python train.py --dataset="short read English sentences (LibriTTS-R)" --train_examples=26041 --hop_length=320 --targets=["voice"] --channel_attention="se" --stem="single" --init="kaiming_normal" --muon_scale="match_rms_adamw" --learning_rate=0.0024 --momentum=0.85 --nesterov=true --l1_shrink=0.03 --max_steps=6600 --lr_schedule="step" --warmup_steps=330
Rows from block 12, named by matrix and row number. Each number is 500 + 40 x the weight over its row's rms, rounded and kept within 0 to 999. All counts start at 0. Numbers have three digits each. After the name is the row's rms in percent of the matrix's.
# short0: shortcut pointwise conv, stride 2 (model.blocks.12.short.0.weight, 1024x512x1x1), inputs 171-341
short0.127 047:500500503500500508368479500696500500500504498500500500500501500499500436500433499464427503500880511500500500500544500496501451500500500452349500500499500499494500500533501500500501542502501500499500500432483518500500501500500500499500500500476500500500500481505499524500502409500554500500498502500500500483500681500499500534499500499521479438500500500498502496508503500510500501500499504500512524490500506500501499500499500499503500500507498490499500449500442499500501500500500500508500461500501500500500509500521
short0.128 035:500501499500500402498543504501500500500499504500500505500500499500501452501513484500526503500504470500500500500543534497499573500499500501500500500499501509497510499494499410500498515464500500516500500345513518500500437514497496520500499485498500500497503440526497478486424492488499433500500501500500500500418517499499500504500475448501466497506499500500532488490492500468500501483486489500498499495500500422578454504573500500576510429515498499500501494500503500500499502494500519509616447485454499500500490499499
short0.129 043:500500500500500500732501499500500500500499500500500500500500500500500504500321500501443125500496500500500500461407500498503500500406500496766500500500499500500380500500500500500500502501503500500500500500500499500500449499501513500500499500503500500500500500500486501501501384501597499500533556545500500500500500500500500500500495492493502500500500500500499500500515527500500500501500489500520497500500500498500501499499500499496500244533500500500500500500500500500507500500500500501502500452486500500500500501499
short0.130 131:501500493500500500496500244501500500500470643500503500500500499500500501500500500377527428500578490500500500500471500492447519500445500364500500500510502500516457498571530472499452493500498500503500500499520510464500718508474494587500500399502497500500500491512500485500568500500475505500493501503500500500500494500524500674500458764483503478499512500500504502500490499501453493500500539500506499499500493516505498235534500499499500521427504500453500554500500500500490503500500500498500509500499501500500514518500
short0.131 008:500500500500500502493499501500500500500503499478145499499500500500501499499497501500500500500500500500500500500497500506500502500503500512500500500500500497501498506502512500500500500498500500501500500500501500500500500501498500500500501505501500500500500500474502501500501503500500505500501500500500500500500499500501500500500501384501503501504499500506500500500502346300500500498499500500501500501500502497500499503500500498500500498496500354395453501501483500500500501500500501500538500500500498500500500501500
short0.132 094:500500500500500500502683500481500500500499500500500500500500500500500501499579499500500501500518495500500500500499500345499501500500500500500500500500504500496500500500500500500500472500500500500500500505500500500500494476500500603500500501552500500500500500528389471500500501527501509500500500500500500500500542500500500456500489721505583500493500500500500499500494500500500499610473465500497628499500500466500573474502500511501500636501500500515500499500500493500500500500500500387500500500464500500500500664500
short0.133 034:500500501500500500431502501501500500500559499500500500500500500500500500498499497499501422500505499500500500500500496500499503500500500476505500500500511504500535500500500499505214501859501500505500500499498498500500500501500500500500500500500500500500500502499486501500501501500500500500500502500500500500880498500500500500500500505512498519297501500500470259500500500500499499500504433500501500649500500501501500500473500500401500500500499500500499498500500500500500500500500500500710500499513500500500369498500
short0.134 104:500500494500500491521496562514500500500504503500500500500499500505468490500523502499625423500505571500500500499399574480424498500499500500376500500506501453524498501495500502500497499506500500550500500497472500500500501503510498500500500586663494500500500483505512503498503500500604467499500509451500500500500532500497507663500511531488500498611358500498500546500493500484500500501499399500509506502500497508500477500448500491509498457480500500500500500500500500500486500500500499501503501500441501500500499478498
short0.135 019:500500500500500500500500500500500500500500500500500500500500500500500500500500500500500500500500500500500500500500500500500500500575500430500500500500500500500500500500500500500500500500500500500500500500500500500500500500500500500500500772500500500500500500500500500500500500500500500500500500500500500500500500500500500487500500500500500500500500500500500500500500500500500500500500500500500500500500500500500500500500500500500500500500500500500506500500500500500500500500500500500500500500500496500500500500500
short0.136 039:500500495500500501482497563398499500500501500502500500500500500498494498509494519528508498500458499500500500500705506523631459500494500604459500500495501461570474517506499502499500435524500500564500494418461496500503620508436464499500521498569500500511501568504495487499537500500514494500500490465500500500499578500500500490500524514537499497454478500500496500496540499516500501491574523500499491598500507581500502498387500488514500530635490497501529507500500507501501500495500500500465529500500492519500544586518
short0.137 007:501500499500500526498482517488500500499499499500475500499498501500501503498326999499503506500498455500500500500498501494527502500500500495562500500496498499496499499469497473501503481500501500501500500498496501500500504503502502357500502500506500500500500504500503501502511507500499503502500497498500499500500463500496500504498503471501500497493498500500498499495506501500500500495503440500492496500500499500501500499502500502488516516466500498500502503500500499495491503498500501501503498499661501500500503614452
short0.138 038:500500500500500500500500500500500500500500500500500500500500500500500500500500500500500500500500500500500500500500500500500500500500500500500500500500500500500500500500500500500500500500500478500500324500500500500500500500500500500500500500352500500500500500500500500500500500498500500500500500500500500500500500500500500500500500500500581500500500500500500500500500500500500500500500500500500500500500500500500500500500500500500500500500500500500500500500500500444500500306500500500500500500500500502500500500500
short0.139 061:500500500500500500500605916499500500500498500500500500500500500500500500500430500500500500500500456500500500500500500500499632500500500428500500500500500500499553500500500510500500501500500500500500500500500500500500712500500500500500500500500500500500500500500500500500371501500414500500500500500500500500500484500500500578500490500541500500488562500500510501500500500500500463501500500500669500500500436499500500500500500500500500501500500500500500500500500500500500500500500500500500500500447500500500500500500
short0.140 091:500500500500500519465449510503500501495467490498502500500500497509500600499478484501490456500502460500500500500520460378503495500499500499399500500503500506503503501489499447500491472480500500502500500509532491500500467499490558500500494496479500500500483496480472519511379535499502509500534502500500500500501451500500498332500523544539514516524500500500594502500490500505500511543472549500515547670500496500460399501441500502554500535429500490495500419500500498499506500500500488483635498500513500499500393495500
short0.141 216:500500558500500510377498530492500500487500287437528483576500500519456500413515519500490500500500557500502500476500499500497502500496500528503500500502502527511510500496520500556499499507500500500524500415500499499500498497500496500500491500500530500500496509501495500504666509507514500496500409467472496492504563500517500500499500490499696432486500500411499499498505539500501500504527439500499502512500505493500500500497500500500427500500500397497500504500520501418495497501500500500451494501510500504505498501500
short0.142 055:500500510500500500499500500500500500500500508500511499500500500469499500500500499507500500500500500500500500500500500500500500500437500500500500500500500500500499501500500500499500500499500175500500534500500500500500501500500500500500500499500500500500500500500500500500500500500500500405579500500500500500500500500500669500500500500500500500500500500500500500500500500503502500500500500500501500502491500500500500500500500500500538500500500499500500500590488500203500500394500242500500500500500499500500500500500
short0.143 301:500500502500500555538621532509499500500481500498502500500500500500498498502665492502504483500534522500500500500502517516596500500500500499527500500500499497502478500533492454500499500500497500499500503478526502500500395501498501500500500485540500500500500587506432495489448469500607489500492498477500500500500499500499500519500500487509416518461505500495441504500485500494500503501503504500500521478500510576503558516521500500539500521528500500495500476500500500500506498500500500502500348500498499500500495499504
short0.144 012:499500499500500549499501499500500500499498500500500500500500500499500522490504498530500495500494500500500500500980501499502488500475500499500500500500498499488546501501500506500500503502485500507500501510501516500500513458501500500500506497524500500470500500500513499500500508500500498480440500500500500443500498500492500502499500383500544499500497500500499499500500500500500503503501478500495496490500497557502502499502500500501388511439500500500500501500500500499501500500500372499481499500500500500500492494496
short0.145 026:500498433500500500501500518500500500502492445517542498500515500501500512497426500488478490500479499500510500514519485500501500500519500505499500500500698501503499506437457498500497471537500500502500500499500495513500566527500501500500500524500502500497519500832473499498545430497493498504525506475500500500500501500505509518490499502479501424501500500530484392503506488502500444500516515500500486501500400498459501505500500499501603501628500511542616502500538515500565500490499529514520499499499501500502508500509
short0.146 029:500500501500500500500500500500500500500500871441500500500500500500527500500500500500500116500500500500500500500500500500500500500500500500500500500500500500500500479500500500500501500500500500500500500500500500500500500500500500500500500664500500500500500500501500500500500500402500500262500500500500500500500500500500500500500500500500500500500500500500500500500500500500500500500500500500500500500500500500500500500500500500500431500500500500438500500500417500500500500500500336500499500500500500500500500500500
short0.147 135:500500521500500499476498465494500494503417369351500496457500500487502508498525634504507557500506501500500500500500499515409499500496500409415500500498506492402548505409493448499500510480500500499483492597499492500501503495509495500500502481502496500500503501491343458501473448496505500500501499464500500497500581500617500514499500497528501490432505500500502502548500500500493263494390455500518448489500500488464487499516500502499500405510500500525500581500500499500512511493500500506410521500500479500500481492498
short0.148 064:501500511500500503425500500499500501500504501500500486500595556504499502498526619498438498500499500500500500499499500520500483500488500498499500500489499500502496499501499195499487500376500500503500500500501499500500501500500503500500502500498500500502451500502500500496340500470500500520500501500500500500412498500500494502501502497500500499500500500505502500500550500501500529500369411500501541500500502499500500500505500500501497668501500438493500500473501500500553490497500494500488457501500527500500568499500
short0.149 038:500500505500500499478500498480500423500563499462508500500498505501502502502446501465484491500502488500499500613497479498469490500499500489492500500497499638505500500530500506498498483516500500552500501493496482499500510496572499500500497505502500500500499483841487497499502465509503525500494484499500535500504584500414500508500482500521353482494483500502502499501550501553499504505519345500464482511500705504506499501509499500561499499695458501498499487500500501500501501503500500487533496500498497500500458493507
short0.150 016:500500509500500532514511497501500502499500500498500501500500501499500508500514189488602517500498492500500500501484498486488454500500500508502500500480499510519482499574529499503500500500500501501500500488492537500499502516510446503500528505520500500486506440502500337519471561500260594500500559747500500500499494500500500417499500447505501537490493500500466487500501500458497502495421499500500360503501525503470482502496503504503500601475500496500501417500506500481499503501500500496387498502430493500500487535500
short0.151 114:500500500500500821500389453517500500499518492500500500531500500500498394497494468497489507500487420500500500501506375504402513500504500434469500500499511496553514500489500509495496505497500498606500500500521517496500531516463509488500501392505500500500500614504500625494536467500488500500502503495500500500499501500496500504500500500506482627502500500500502506492499500498501464496500501500529502519500484572501484460371508507508518469505500500508501654500500500463501500509500498485500490498497500500500518495517
short0.152 038:500500530500500501500500500522500500502500497500499500493500500501500500501500500500500500500500501500500500500500500500503500500495500500500500500500500500497500499500500500500500500500500500500500499500500500500500439500500500500500500500500500500500501500500500491500493500493490500517500498487500500500500500500493506500499500500500500500500499500502500500500500500500495500500500510500500500500500486500500500500500500500500474500500500500505500500500500500249500500500500500500512500500500488500000500500501
short0.153 036:500500500500500505496500505471500500500497641681770500500500500498500499500482499500503487500499549500500500500485492497494526500569500508500500500504516500499508500502500478500500500502500500499500500499502490500500498501499511500500500500499500500500500491476499500500501483504515496501500497581500500496500500500499500478499498495502499312504501500494518500500500500500500790521500503500343571500500499505493500484500500498503495486438501517488499500501499500500500500488500500499472500500500500500500500500501
short0.154 011:497500493500500456667520509511490493498470501500503500486500490416477487500515483494515500500502523500500500481498524500484526500500500537495500500506494469325486493498496503608500498517499500496500500463490498500490491489494507505500497500476536500499489533503317516464601524493487500502614511639500493503500518500498500501494493498497403503445500500520471484501466571503496502500443584500466506523785623502495523490488492493538500514692497500500501507499499484501499499494500499453512496502511482499500504499509
short0.155 232:500500507500500608511368457493500501498502500500500507500500500499500437500569550499587589500467472500500500500500496503582462500506500498516500500513499499501504503507500432500500498500495500500500500446431503500500530516498458536500495504331500500500510488455536476500500566500440495500500525500500500500500504500499500501500514760446536407484500500514501450500506503492500500507554548500485493524500498529511480500500500497570500497443500500547500506500497500501500500505500500532509480500500500500500494502516
short0.156 174:500482396500500518504501538461500531500644532496449594487500500467501500500500487471500516500500648500499500500500500499500500500524500597500500500500491500500524484500500500619451500494500500500509500500500508500500513500500500500500525505500491500494464482488501504500438442539499500558475416533500500500488499500494500494497500519501500483500500500488500500521506445497492500500506500500500500500500463500500497500499500471500602500433500501500503500500497500493500500319486590500524500500500384500499496443500
short0.157 049:500500500500500500500494476501500500500457498500500500500500500500500449505500500500500501500498486500500500500498539500507500500500500504508500500511500500517500454517404611500500506500500500614500500328500500500500500500500500500500477500501500500500502499500508499500500500500502500500500503623500500500500525500500500484500492501500501507500500500490500460500500500500500488501500465500500498500470497500492506501523499500499500511500500500500500542500500500500498999500500498507500500500501500500500499500502
short0.158 016:500500500500500500500500500500500500500500500500500500500500500500500500500637500500500500500500500500500500500500500500500500500500500499500500500500500500500500500500500500500500500500500500500500500500500500500500500500500500500500500500500500500500500500500500500500500500769500500500500500500500500500500500500553500500500499500500500500500500500500624500500500500500500500500500500500500500500500500500500500500500500500500500500500500500500500500500000500500500500500500103500500500500500500500500500500500
short0.159 151:500500483500500532598301496492502502500508500513501500500500460500500500502559500514496462500501534500500500487491500582564326500500500500478500500502500566499483492328501494500500434500510500450500500559445488500500479507459489612500497494501500500500500500501481498500493496500409625500499456467500497503500501514500500500500492402616617486493474500475500490501501499495500485499501450500545558508537500425500665506603503491517500499575500500500500462500495503500511500500500503506502500500498502500500501513488
short0.160 067:500500502500500501612529507527500500500499500497500500500500499499500496662462500509495431500699533500500500500460474553512509500500500500723500500500499506489500500503503511500500480464500500500500500406539502500500501497500500500500561500510500500511500526487499500500500512500747505500500490506500500500500502500500500521500515499510503521706517500500529503489517500514500501498501559500500494500500500501500481500497487500623500469480500500500501500500500500494448500500500500491500500500500500500500444511503
short0.161 070:500500525500500500500500500500500518602500500545500500500337500500566500500500499500500500500500500500500500556500500500500500500500500500500500500500501500500500500500500500501500500500500500500500500500500500500500500500500500500500616500500500500500500500500540500500500500637500500500500500500500500500500500500500496500501500541500500500500500500600650500602500500451499500500500489500500500500500500500500500500500500500500586500500500592534500500500498500500500500500500500500537500500500437500500500500500
short0.162 154:500500499500500497612726462438500500499540500501551500500500523500499507556502500500523437500502501500500500500500500535499509500500500552510500500505511489471500500532500500501541359564500500504500500500500524500500405489490502500500500499513500500500500499517500469500505501500510501500500500503500500500500363500478500420500452499517563622501530500500499501500497500478500492500424494500494584584500500500500577517495500501391500541306506500484500511500500502500525500500500500494473500500395495500500494650510
short0.163 170:499500500500500455486494535511501503559468501502499499500505503500500479500493501481394504500502498500500500500515500474469521500523500500502500500482501502481499499500497505500499498526480500520500500577448489500498394494504546500500494593479500500500500418472508440500579473499515501500500487502500500500473499500497500506500550501491501500546502500505427380511529500507500503478392496500437505496500474527472538478437500500389500492374501492500500594500500500505501498500500500455508456500493502500500505421509
short0.164 007:508500500500500480507513497499500501496492111500500500501500500499500492499484000497459453500493506500507500500500500494495499500500500499494500500496500501497533494496500471499501494500500500498500500501500500500500501501501502502500503497501500500500501500523498501495494488499498503501500494499500501500500493500500500487500501499505497501493504500504485513500493500500500546501500494500498500502499502503504520500466500501494500496527503500500500527500501500501507500500500500502496500500498501500500496497500
short0.165 222:500500575500500500609421485500500500500500500500524500500546500500501482538496497536499494500548503500506500506437521458500533500499500441487500500500502501458501499473500483500499536607500500500500556365499419500500500500520506500500458500500579500519605523478500505499505529543486503500500473497500500501500502500275500491500500548492497536494610500499500528475444580500500500503461722500502545533500614505500515497431500541500475507513500500515500485500444503500500500501490510466522497500300503500500500483522
short0.166 085:500500499500500484507504512438500500500414500500500500500500500500500551500497500500543523500499503500500500500500500681568497500500500499489500500498500500501496500499500500500500534493500500500500500506500516500500501503501499535500575500495500500500500583500402493517478500500704500500500535500500500500500476500500500500500493509685498500500500500484523427500563500405500576501500500500500539497500500499500500500499500500483500495502500500541500650500500500500516500500500500500500525500500500500500484500494
short0.167 061:500500512500500513501485491500500500500503472500507500500475500500500500500499500502502501500500501500500500500490501499478499500500500500500500500502500500497501500497500533500500504500500500500500500498500500500500499499499165500500500500500500500500500500500482500505498500500500499500500671504500500500500499500571500424501500505499539498468498500500499593500538500500500500500499501500500500500500500429500499500310500500492500390504500501584500489500500500500500500500500500500500499500503500500500451500499
short0.168 038:500500498500500502515500497500500500500500504536512553500500500613479499500500387500499485500500500500500500514500499503500501500532500558500500500500500501484492501500501500502501500500490500500471495496500500500500499500500500500500488500499500500500500471496507500500501495507501500490428500481500500492500500500500500499505500500501499500500500500272500500457500499501481500500497500500500500521500500500500500500500500496500500501500500520498510500502511492500499500505500494500479500500500487500501500500500
short0.169 059:500500502500500404518516456601501500498513500489500500500500505500499496490498500877602487500441501500500500500492540499477499500500500497508500500488499500631501500500501669500500487468501500748500500504485482500514537502510496499500483499501500500500500475453501474500505392500477500500500517539500498500500448500500500528499448500447512517500501500491501498581504501500500494496501503500499511491500491465502487500525493499500501489504500503520486500500500500500478500500500500488679500500406500500499491499507
short0.170 219:500500443500500496498502523500500500501503523500500500499499501498498476505504459522503500500501502500500500529475513520508794500500500500557500500474504554501494499499449588500500454498500500506500500491506484500499456505443611500500551489428500500500500475568537622495495424493522496493500499492500500500530294500500500545500526508594500507492520500495533438527535500500500482500464501500467500531500528490500602500573502555479500528565508501499500520491505524500535500500500525500499502500495500500514549520496
short0.171 044:500500498500500501500500501455500500500461559501504501500498500500501499500498500500482500500435500500500500500500500500313500500496500500532500500500498500515481499485500532488491499500486648500500499500500796500500500500499532500500500498525500500500503606498623499500500500500501511499500502496500500500500500500472500500494502511473499584459500500423492501476499499472500614500551453500500526519500502346500514500500500495500489500526500472499507507476579501500500500499500503497500551500577500500500496509501
short0.172 108:500500501500500583559517494500500493500484499500500500500500500451500577500452500500506499500500500500500500500500500500500565500500500500476500500499500482500500500500507437500656501505500500501500500367500500500500512500498501500500500500490500500500500500500500500500537509500500499500490520499500500500490500500500500500500500500404305500497461500500457500500500500500500507487418496500519647500500500500500499430498500468323500525403500500500500500500500500500500500500500500500500499500359500500500502500499
short0.173 073:500500501500500354542500508500500500500553453503500504500501500500500495499500500521497499500500508500500500500508519500499501500500500677508500500500494499495472500496499541500500568503500500542500500500417499500501477499436526501500567495449500500500500505452502496503595498510445520500500507499500500500500520500600500505500737507500506500501500500506496915500504500503500487535537537500501498498500492303501500503589500500499509537527500501502503502499504570500511500500500502501515484502500500500500507500523
short0.175 185:500500500500500505465477500499500500500399450500500500500501499502500495499514387410509496500529418500495500500562498686440499500500500509544500500500498499440491500459572683500481543500500500500500500493532493500500492516498500567500500452508500500502500504484498434500503499501490501500500497489493500499500506500501500470500335497500698501476492500499481505500536500500500499488486452500521401500492526485498393496500500504501500673644502500506500468500500500500491500498500500475588496500488528500500470488501
short0.176 089:500500493500500492480510532495501500501503529500516376500500500500481538500571500509561518500507461500500500486481510501483549500540500502492500500497488504464373500516499342426511412494501500499500505511500498500510497501404496500500494533519500500500500545527501619516500502509493476501500501511500503500500595500500501553498514469318528502477506500433500423507497501505480536496497655500478502503500490517516506499494500499527507441464500499501503581500505500510483500506495509499500499511423526500500677533474
short0.177 282:500500489500500572448503487525500500500503492500497500500500500500500532493500500536497524500500506500500500500456497504532499500470500507508500500500500497505508469568488498545500469501508498500500500464500500504500512490499500500500454503445500500500500548500491590500455500496500500500511527451500500499500500500469500507500543503504501562500500500556501511518500500500500511480453501500500500541430512500500503498534500500498494468435489500508501416500502500500499507443497496501490421500501485500500500501502
short0.178 028:500500499500500478511552476503500500500398500500499501500499501500498454501514500499593501500500500500501500500500492500488491500509500498548500500500500512493571500575434507500500492464500500501500500226499526500500502509474505502500498402503499500500500513503452484501507499500480500500501499501500500500500500500500500501501760500566496499494505500499286446500396499475500504480502526500504494501454570468501494500427500498498500460520500500500501496500500500514475501500500495556494505499500500500500464502505
short0.179 091:500500502500500569505387507503501501500376488501500497500501466499502565472494501491597590500547540500500500501503500521524521500500500561431500500500493509502501516422500503495501309517500500568500500540426503500500491503557497498500500544496501500500500505470499500497396500500502515500499500496500500483505537500501500412502502539514467436522500500508504500500509489499499486533500501500528518505500496432499497507501500518471500500516483496500500562500500500500546502499500502484495513500505506500501395442495
short0.180 068:500500522500500500500459500500500500500500500500500480500500500417500500500500500500500430500338513500500500500500521500607524500500500500500500500500500500466500529500500430500500500475500500500500507500500500500500500500500420500500501500500500500500500500500500500500500500500500500500574500500500500500500500500500500500500500500500535500500500500408500500474500500500500545500500341500500500493500531533500500500500500500500500500500500550458500500500414500500518481500500500500541500500500506500500500500500
short0.181 024:500500500500500500500316500500500500500500500498500500500500500500500500500500500500500500500500874500500500500500500155500500500500500500500500500500500500500500500500499500500500500500500500500500500500500500500500500500500500500500501500500500500500500403500500500500500500500500500500500589500500500500500500500500368500501500500500500500500500500501500500500500500500500500500500500500500500500500499500500500500500500500500500500500500500500492500500311500500500500500500500500500500500500500500500500500500
short0.182 064:500500516500500559474501546706497500500474500492502441541500500500500496496496516494521427500485388500500500525475443501473429500497500499500500500493500500494532500525514500500489386344500500427500500432476493500500459500642481500500479483512500500510500445507494546501466503500373520500500464493500500497500704500500493435500521502518544460500499500515498518500442500498500481500500500500484503495500515414488477474497500468499500557521493456507500531587500363500500429483500500506495512498481500500500496508490
short0.183 147:500500444500500552496535503473502500496497634500500500501476505495548490402455497507458493500510472500500500500501445503487501500495500499505500500507501508568513518496498505500502490429499500500500500561504494501500489514504465492500490503508500500500500497458504513505499531500470482499495500502500515500504548500500496536500629487496524485424536500496502326478513500496500547497519497500468472500500501494495497500357502499483499485585499500500500493500493497489511500510500499497448500444443501500500500480496
short0.184 024:500500500500500500500500500500500500500500490547500500500500500500500500500500500563500500500500500500500500500500500500500500500280500500500500500500500500500500500500500500500500500500500500500500500500500500500500500500500500500500500431500500500500500500500500500500500500500500500500500500500500500500500500500500500500500500500500500500500500500500500500500500500500500500500500500500500500500500500500500500500500500500500500500500500500500500500393500500500500500887500500500500500500500500500500500500500
short0.185 172:500500502500500564496481501571477500501497498499501500500500500500500501448321503501439500500482476500497500500463507637485502500500500500734500500503447490512511500576516506486500570495500500500500500493578502500500558580535508500500500552367477500500493500476496501500567497505498489500502499501500500500500492495502500570500460463499347518325521500500552499492528500502500483579502514500496606501500440749500496501500498500480500494504500500506504501500500452501499500500500500501474500500498500500500507453504
short0.186 095:500500500500500314491506421500500500500432500500500500500500500548502499540637500514500499500493499500500500500511425500496497500517500497450500500501502501509647500499490500499499501492500500534500500500500490500500471517500524505500500501510500500500500545500499433500418483500496616500500499500500499500500500500500500457499493500414500500453500500500474483500499500498500498500461499500479401500500484505500556500500500500498495530471500495500501533500500500500502500503500500499525428492505498500500505498488
short0.187 021:500500500500500500501500500500500500500500500500500500500500500500500500500499501500500500500500500500500500500500500500500500500500500500500500500500500500500500500500500500501500500500500500500500500500500500500500500500500500500500611500500500500500500500500500500500500500500501500500500500500356500500500500500500500500500500500499500500500500500500500500500500500500500500500499500500500500499500500500500500500500500500500500500500500500500500500500500500500500500500500500500500500500500500500500500500500
short0.188 077:500500500500500527501490499489500500500503503499501500500500500501500501500500500495475485500501500500500500500500500495506501500500500459498500500501500480500192501491500468500500500501500500526500500487510491500500490501500500500500474609474500500500500485499500489500511500502499506488500498480463500500500505500500500453500501500502496500517500500503495501500500500500500499500507542500515386499500502435500499500509500500450500461496503496500501516500500500500500500500500500520608513500500498500500527501500
short0.189 009:500500500500500499500500500498500499500500497500501501500500499500501499500500498501500499500499500500500500500501500500499500500500500498501500500500499500501500501500498500500500501497500500500500500500501500500500500500500502500500503379498500500500499500501501501500501500503503500500500500496500500500500498500250500502500497499500501500502501500344500500499501500500500502501501510500500498500500500499500500500498500500497500502500500500500500500500502500499499499500500499500500500500499501500500498501500
short0.190 087:500500495500500505507502473477488501372323499500500506500500496499498487492551500677516513500444496500509500500504502618500513500500500514574500500491501486498510492502461438489500571537500495520500500441345592500501561502471503500500498496500500500500500513484505374504530453501404488500501477485500500500502500500500500503500450512458500502605497500500658577499501500500500550505501514500490544607500499448500485500502495503500497527499502500494500502500500502500490475493500500509498475501500512500500482440498
short0.191 113:500500500500500503617500500577500502500496533500503500500536500503500504535363528500485550500511502500500500500511495459500519500500500497498500500454500483517508497503391501500500479615500500500500498505497520500500520503500492307500497511452500500500499507492508493499497501500468500500501470461500500500500430500500500686500500500569504504488352500503720500508499499502499500499500495500480505304500501772500463490507500496498500503487492500500500500523500526500494467499500497496500494520500508500500579503464
short0.192 056:500500500500500538499565490504500500500497499500500500500500501500500499500496501502449504500406485500501500500522501502502493500500500484459500500514500505493499500522501477500500498497500500504500500498500503500500480500505492500500510484463500500500500429501494446500482500501503499500501495498500500500500526500445500537499550505612500433513444500456495521499263500501500500503502517500511516513500490490500502500496500500582500425512501500501500498500500500499500499500500500500493500499505500500500502467642
short0.193 030:500500501500500506483561077500500500500500499500550502535500500518492498500500500499499528500498501500500500500494500500501504500499500521500500500520500501648500500500501501495500500498500500500511500501502493500500527500498500500500493484500500500500500503500499504500499754499496500478499500499500500500500497500500500541500500451506506499499500500507497499500499484498500505500500502500500491517500505500500498500514500500490500502498500500419500500500500500501500500417500491500500498500500500500500500500500
short0.194 028:500467500500500500500500500500500500500500500500500500500500500500500500500500500500500500500500500500500500500500500500500500500500500500500500500500500500500500500500500500517500200500500500500500500500500500500500500500500500500500500500500213500500500500500500500500500500500500500500500500500500500500500500500500500500500500500500500500500500500500500500500500420500500500500500500500500500500500500500500500500500500500500500500500500500595500500500500500500500500500500500500500500500500500500500500500500
short0.195 031:500500500500500500499500533493500500500267500500500500500500500500500500500500500500415500500501441500500500500487493499500500500500500500500500500499500500504511500500500500500500500500500500500500500500507500500500500494499500501500497507500500500500500500500499501500500567500500500500500502500500500500500385500500500501500499500500507500502500500500645500500507500500500614572500500500500500506500500499491518500500500500504500485500500500500500896500500500500500500500500500500500500500500500500500523500499
short0.196 068:500500501500500505510500620499500500500500501494495507500493500499487468500498500466506528500501712500500500520492487500499500500498500502483500500499576500470504479504516501500499500528500544591500517500503500500500545500499502500500495253501498500500626487375504522500465508504507501321508511459500500500500500500488501471484499499496375516506500500477502480499500548493502515498492497500487500503500504500503491506497500473525498500495500558567312500501497502500523498612502639504533500499497379500522604465501
short0.198 042:500500495500500475576500484496500500503465503551315496500504500433442479516500489502500513500499542500500500499506501500500495500486500510593500500500495500500500450500500500500540502499504500498500546500552500500500495493500524500500501516484500500500470498568462500496475470477500500375418521502500500504500520500501515500512501501500523500500500500462505500514500299500467496500547501500500500500500822500498500500498500477500535498500500548439517500500464497500499500533500500500677500500500518485501501500500
short0.199 037:500500500500500500499500500500500500500502500500500500500500500500500500500527500500500500500308500500500500500480500500500500500500500500499500500500500452500500500500500338500500500500500500500500500500500500500500439500500500500500500500500500500500500500500500500500503500500500500500500616500500500500500500500500500502500500500500500500500500500500500500500500500500500500500354500500500445500500500500500501500500500500500498500500500500491500500500500500500500500500500500494500500500500500500500505500500
short0.200 053:500500500500500516535500500499500500500494500500500500500500500500500500500454499524401528500625500500500500500502497500499500500500500500499500500501500619500511500500500500390500500491500500499500500512501500500500499491504500500500500499501500500500501341499500567500499500500500494500501492501500500500500472481500500497500512497503514512505500500500500500500414500500500507546532445500508591501500500500488500500500500500395500499553500500500500500500497500500494500500500500499501507498500500500500514499498
short0.201 033:500500500500500500504500500500500500500500531741505500500500500500506500500500500500500500500500500500500500500500500495500500500487500459500500500500500500500500500500500500500499500500500500500500500500500500500500477500500500500500497257500500500500500500660500500500500500667500500500500473500734500500500500500501500500500500500500244500500500500500500500718500500500500500500500500500500500500500500500500500500500500500500500500500500498485506500500500500500500500219500319500499500500500500500500500500500
short0.202 094:500500503500500500466501525540500500493479502501494495500500504501500500489489479500494530500448503500500500500587522509501460500505500502391500500490501657571558500476508499500499502556506500479500500470491415500500506507515502500500517493772500500501500475507500495499498453479464499501658510462500500500505548446500500491500500502492504447562428500473588557498536500463500454480499386500517500622500503489506489418499502500497500667517485487483500491500501500502595500499500499509480439501416467500500502499494
short0.203 089:500500514500500468480554501523500500500512505501504506500476502500501582496488521450462500500451336500500500500497487475381523500500500513502500500509501469532506500614500500548494496532499500490500500548369473500499430501527528499500469508520535500484500500505504498498397484479523481500509482524500500499500440500498488520500496573471435595605552500497461537520447501521500497463512523500503508607500500454498413490504514491564500494654507510536489525500505499500506500501500500512512510500450500500500619534477
short0.204 064:500500502500500504513479508502500500500493500500500500409500500500488477333460499499498496500466499500500500500488488356631407500500500513495500500508523501486488500488560500500500494453500500501500500523598513500500482505502587487500529513553492500500500505555500504495549408500502505500481498541500500500479464500499500510500468488514501513491505500500469502500567500499500500476514500500536819508500526634501478500502500500513510426489500500602500488500418500497490500495500499593500499500495503500500508484484
short0.205 092:500499508500500491401503510437498520507343501510506535472524511503494482500317489475471489500520475500488500500510500501480530500536500507480500500488497502547501498499469524502511517447491491521500500467504540505500430481400533501500500503555527500495500521557405526485439518535502495499524535504500500500500661500586499393501480499433495487492551500499499511380499499500500469499496519500440499502492334511500431501501500500527498457521500443554500499475587451539502500496500502525504501501501498500500519487528
short0.206 090:507500500500500500500500500500500500500500500493503500500465500500500500500500500500500398500500500500502500501500500500500500500419500500500500500500500500500500500500500500535500500464500500463500500500500500500500472500500500500500500560500608500500500500500496500486500500452500500450500500500500500500500500500406497693500500500499500500500469500447500500500500496508500500500500500500500466500500500500500500500500500537500434500500500482500500500500498495500500500501500506500500500500500500500500500500500
short0.207 081:500500566500500401515521564499475500500455500506500500500520500501500488500577541521485441500510480500500500500495410424435485500500500522502493500492516425502520484449500484500507512512499500486500500427465459492500560513605520408500502486537500500506500463501463483501655496452517497500499595550500500501500455500466503535500503396508500593506517500505492499508520499499507498500501512500488491511500499500500500590478501492437500563485499475500492484500500500500517500500500463559502503498498500500501508543500
short0.208 013:500500527500500516500500498500500500500500479480538486168493500529292500500500500499500500500501500500501500500500500499500500500477500500500500500500505500438500494500500500502349500448500500501500518500500500500500506500500500500500500469500499500496509500481661511467500486500474500531499551462500495598500501500546558500502494497504535500500500500329502500500500500500503499500499500500500500499500500500500500500500500441500485502500500635504557500500493500500499500501501544500675500500504516500500474499500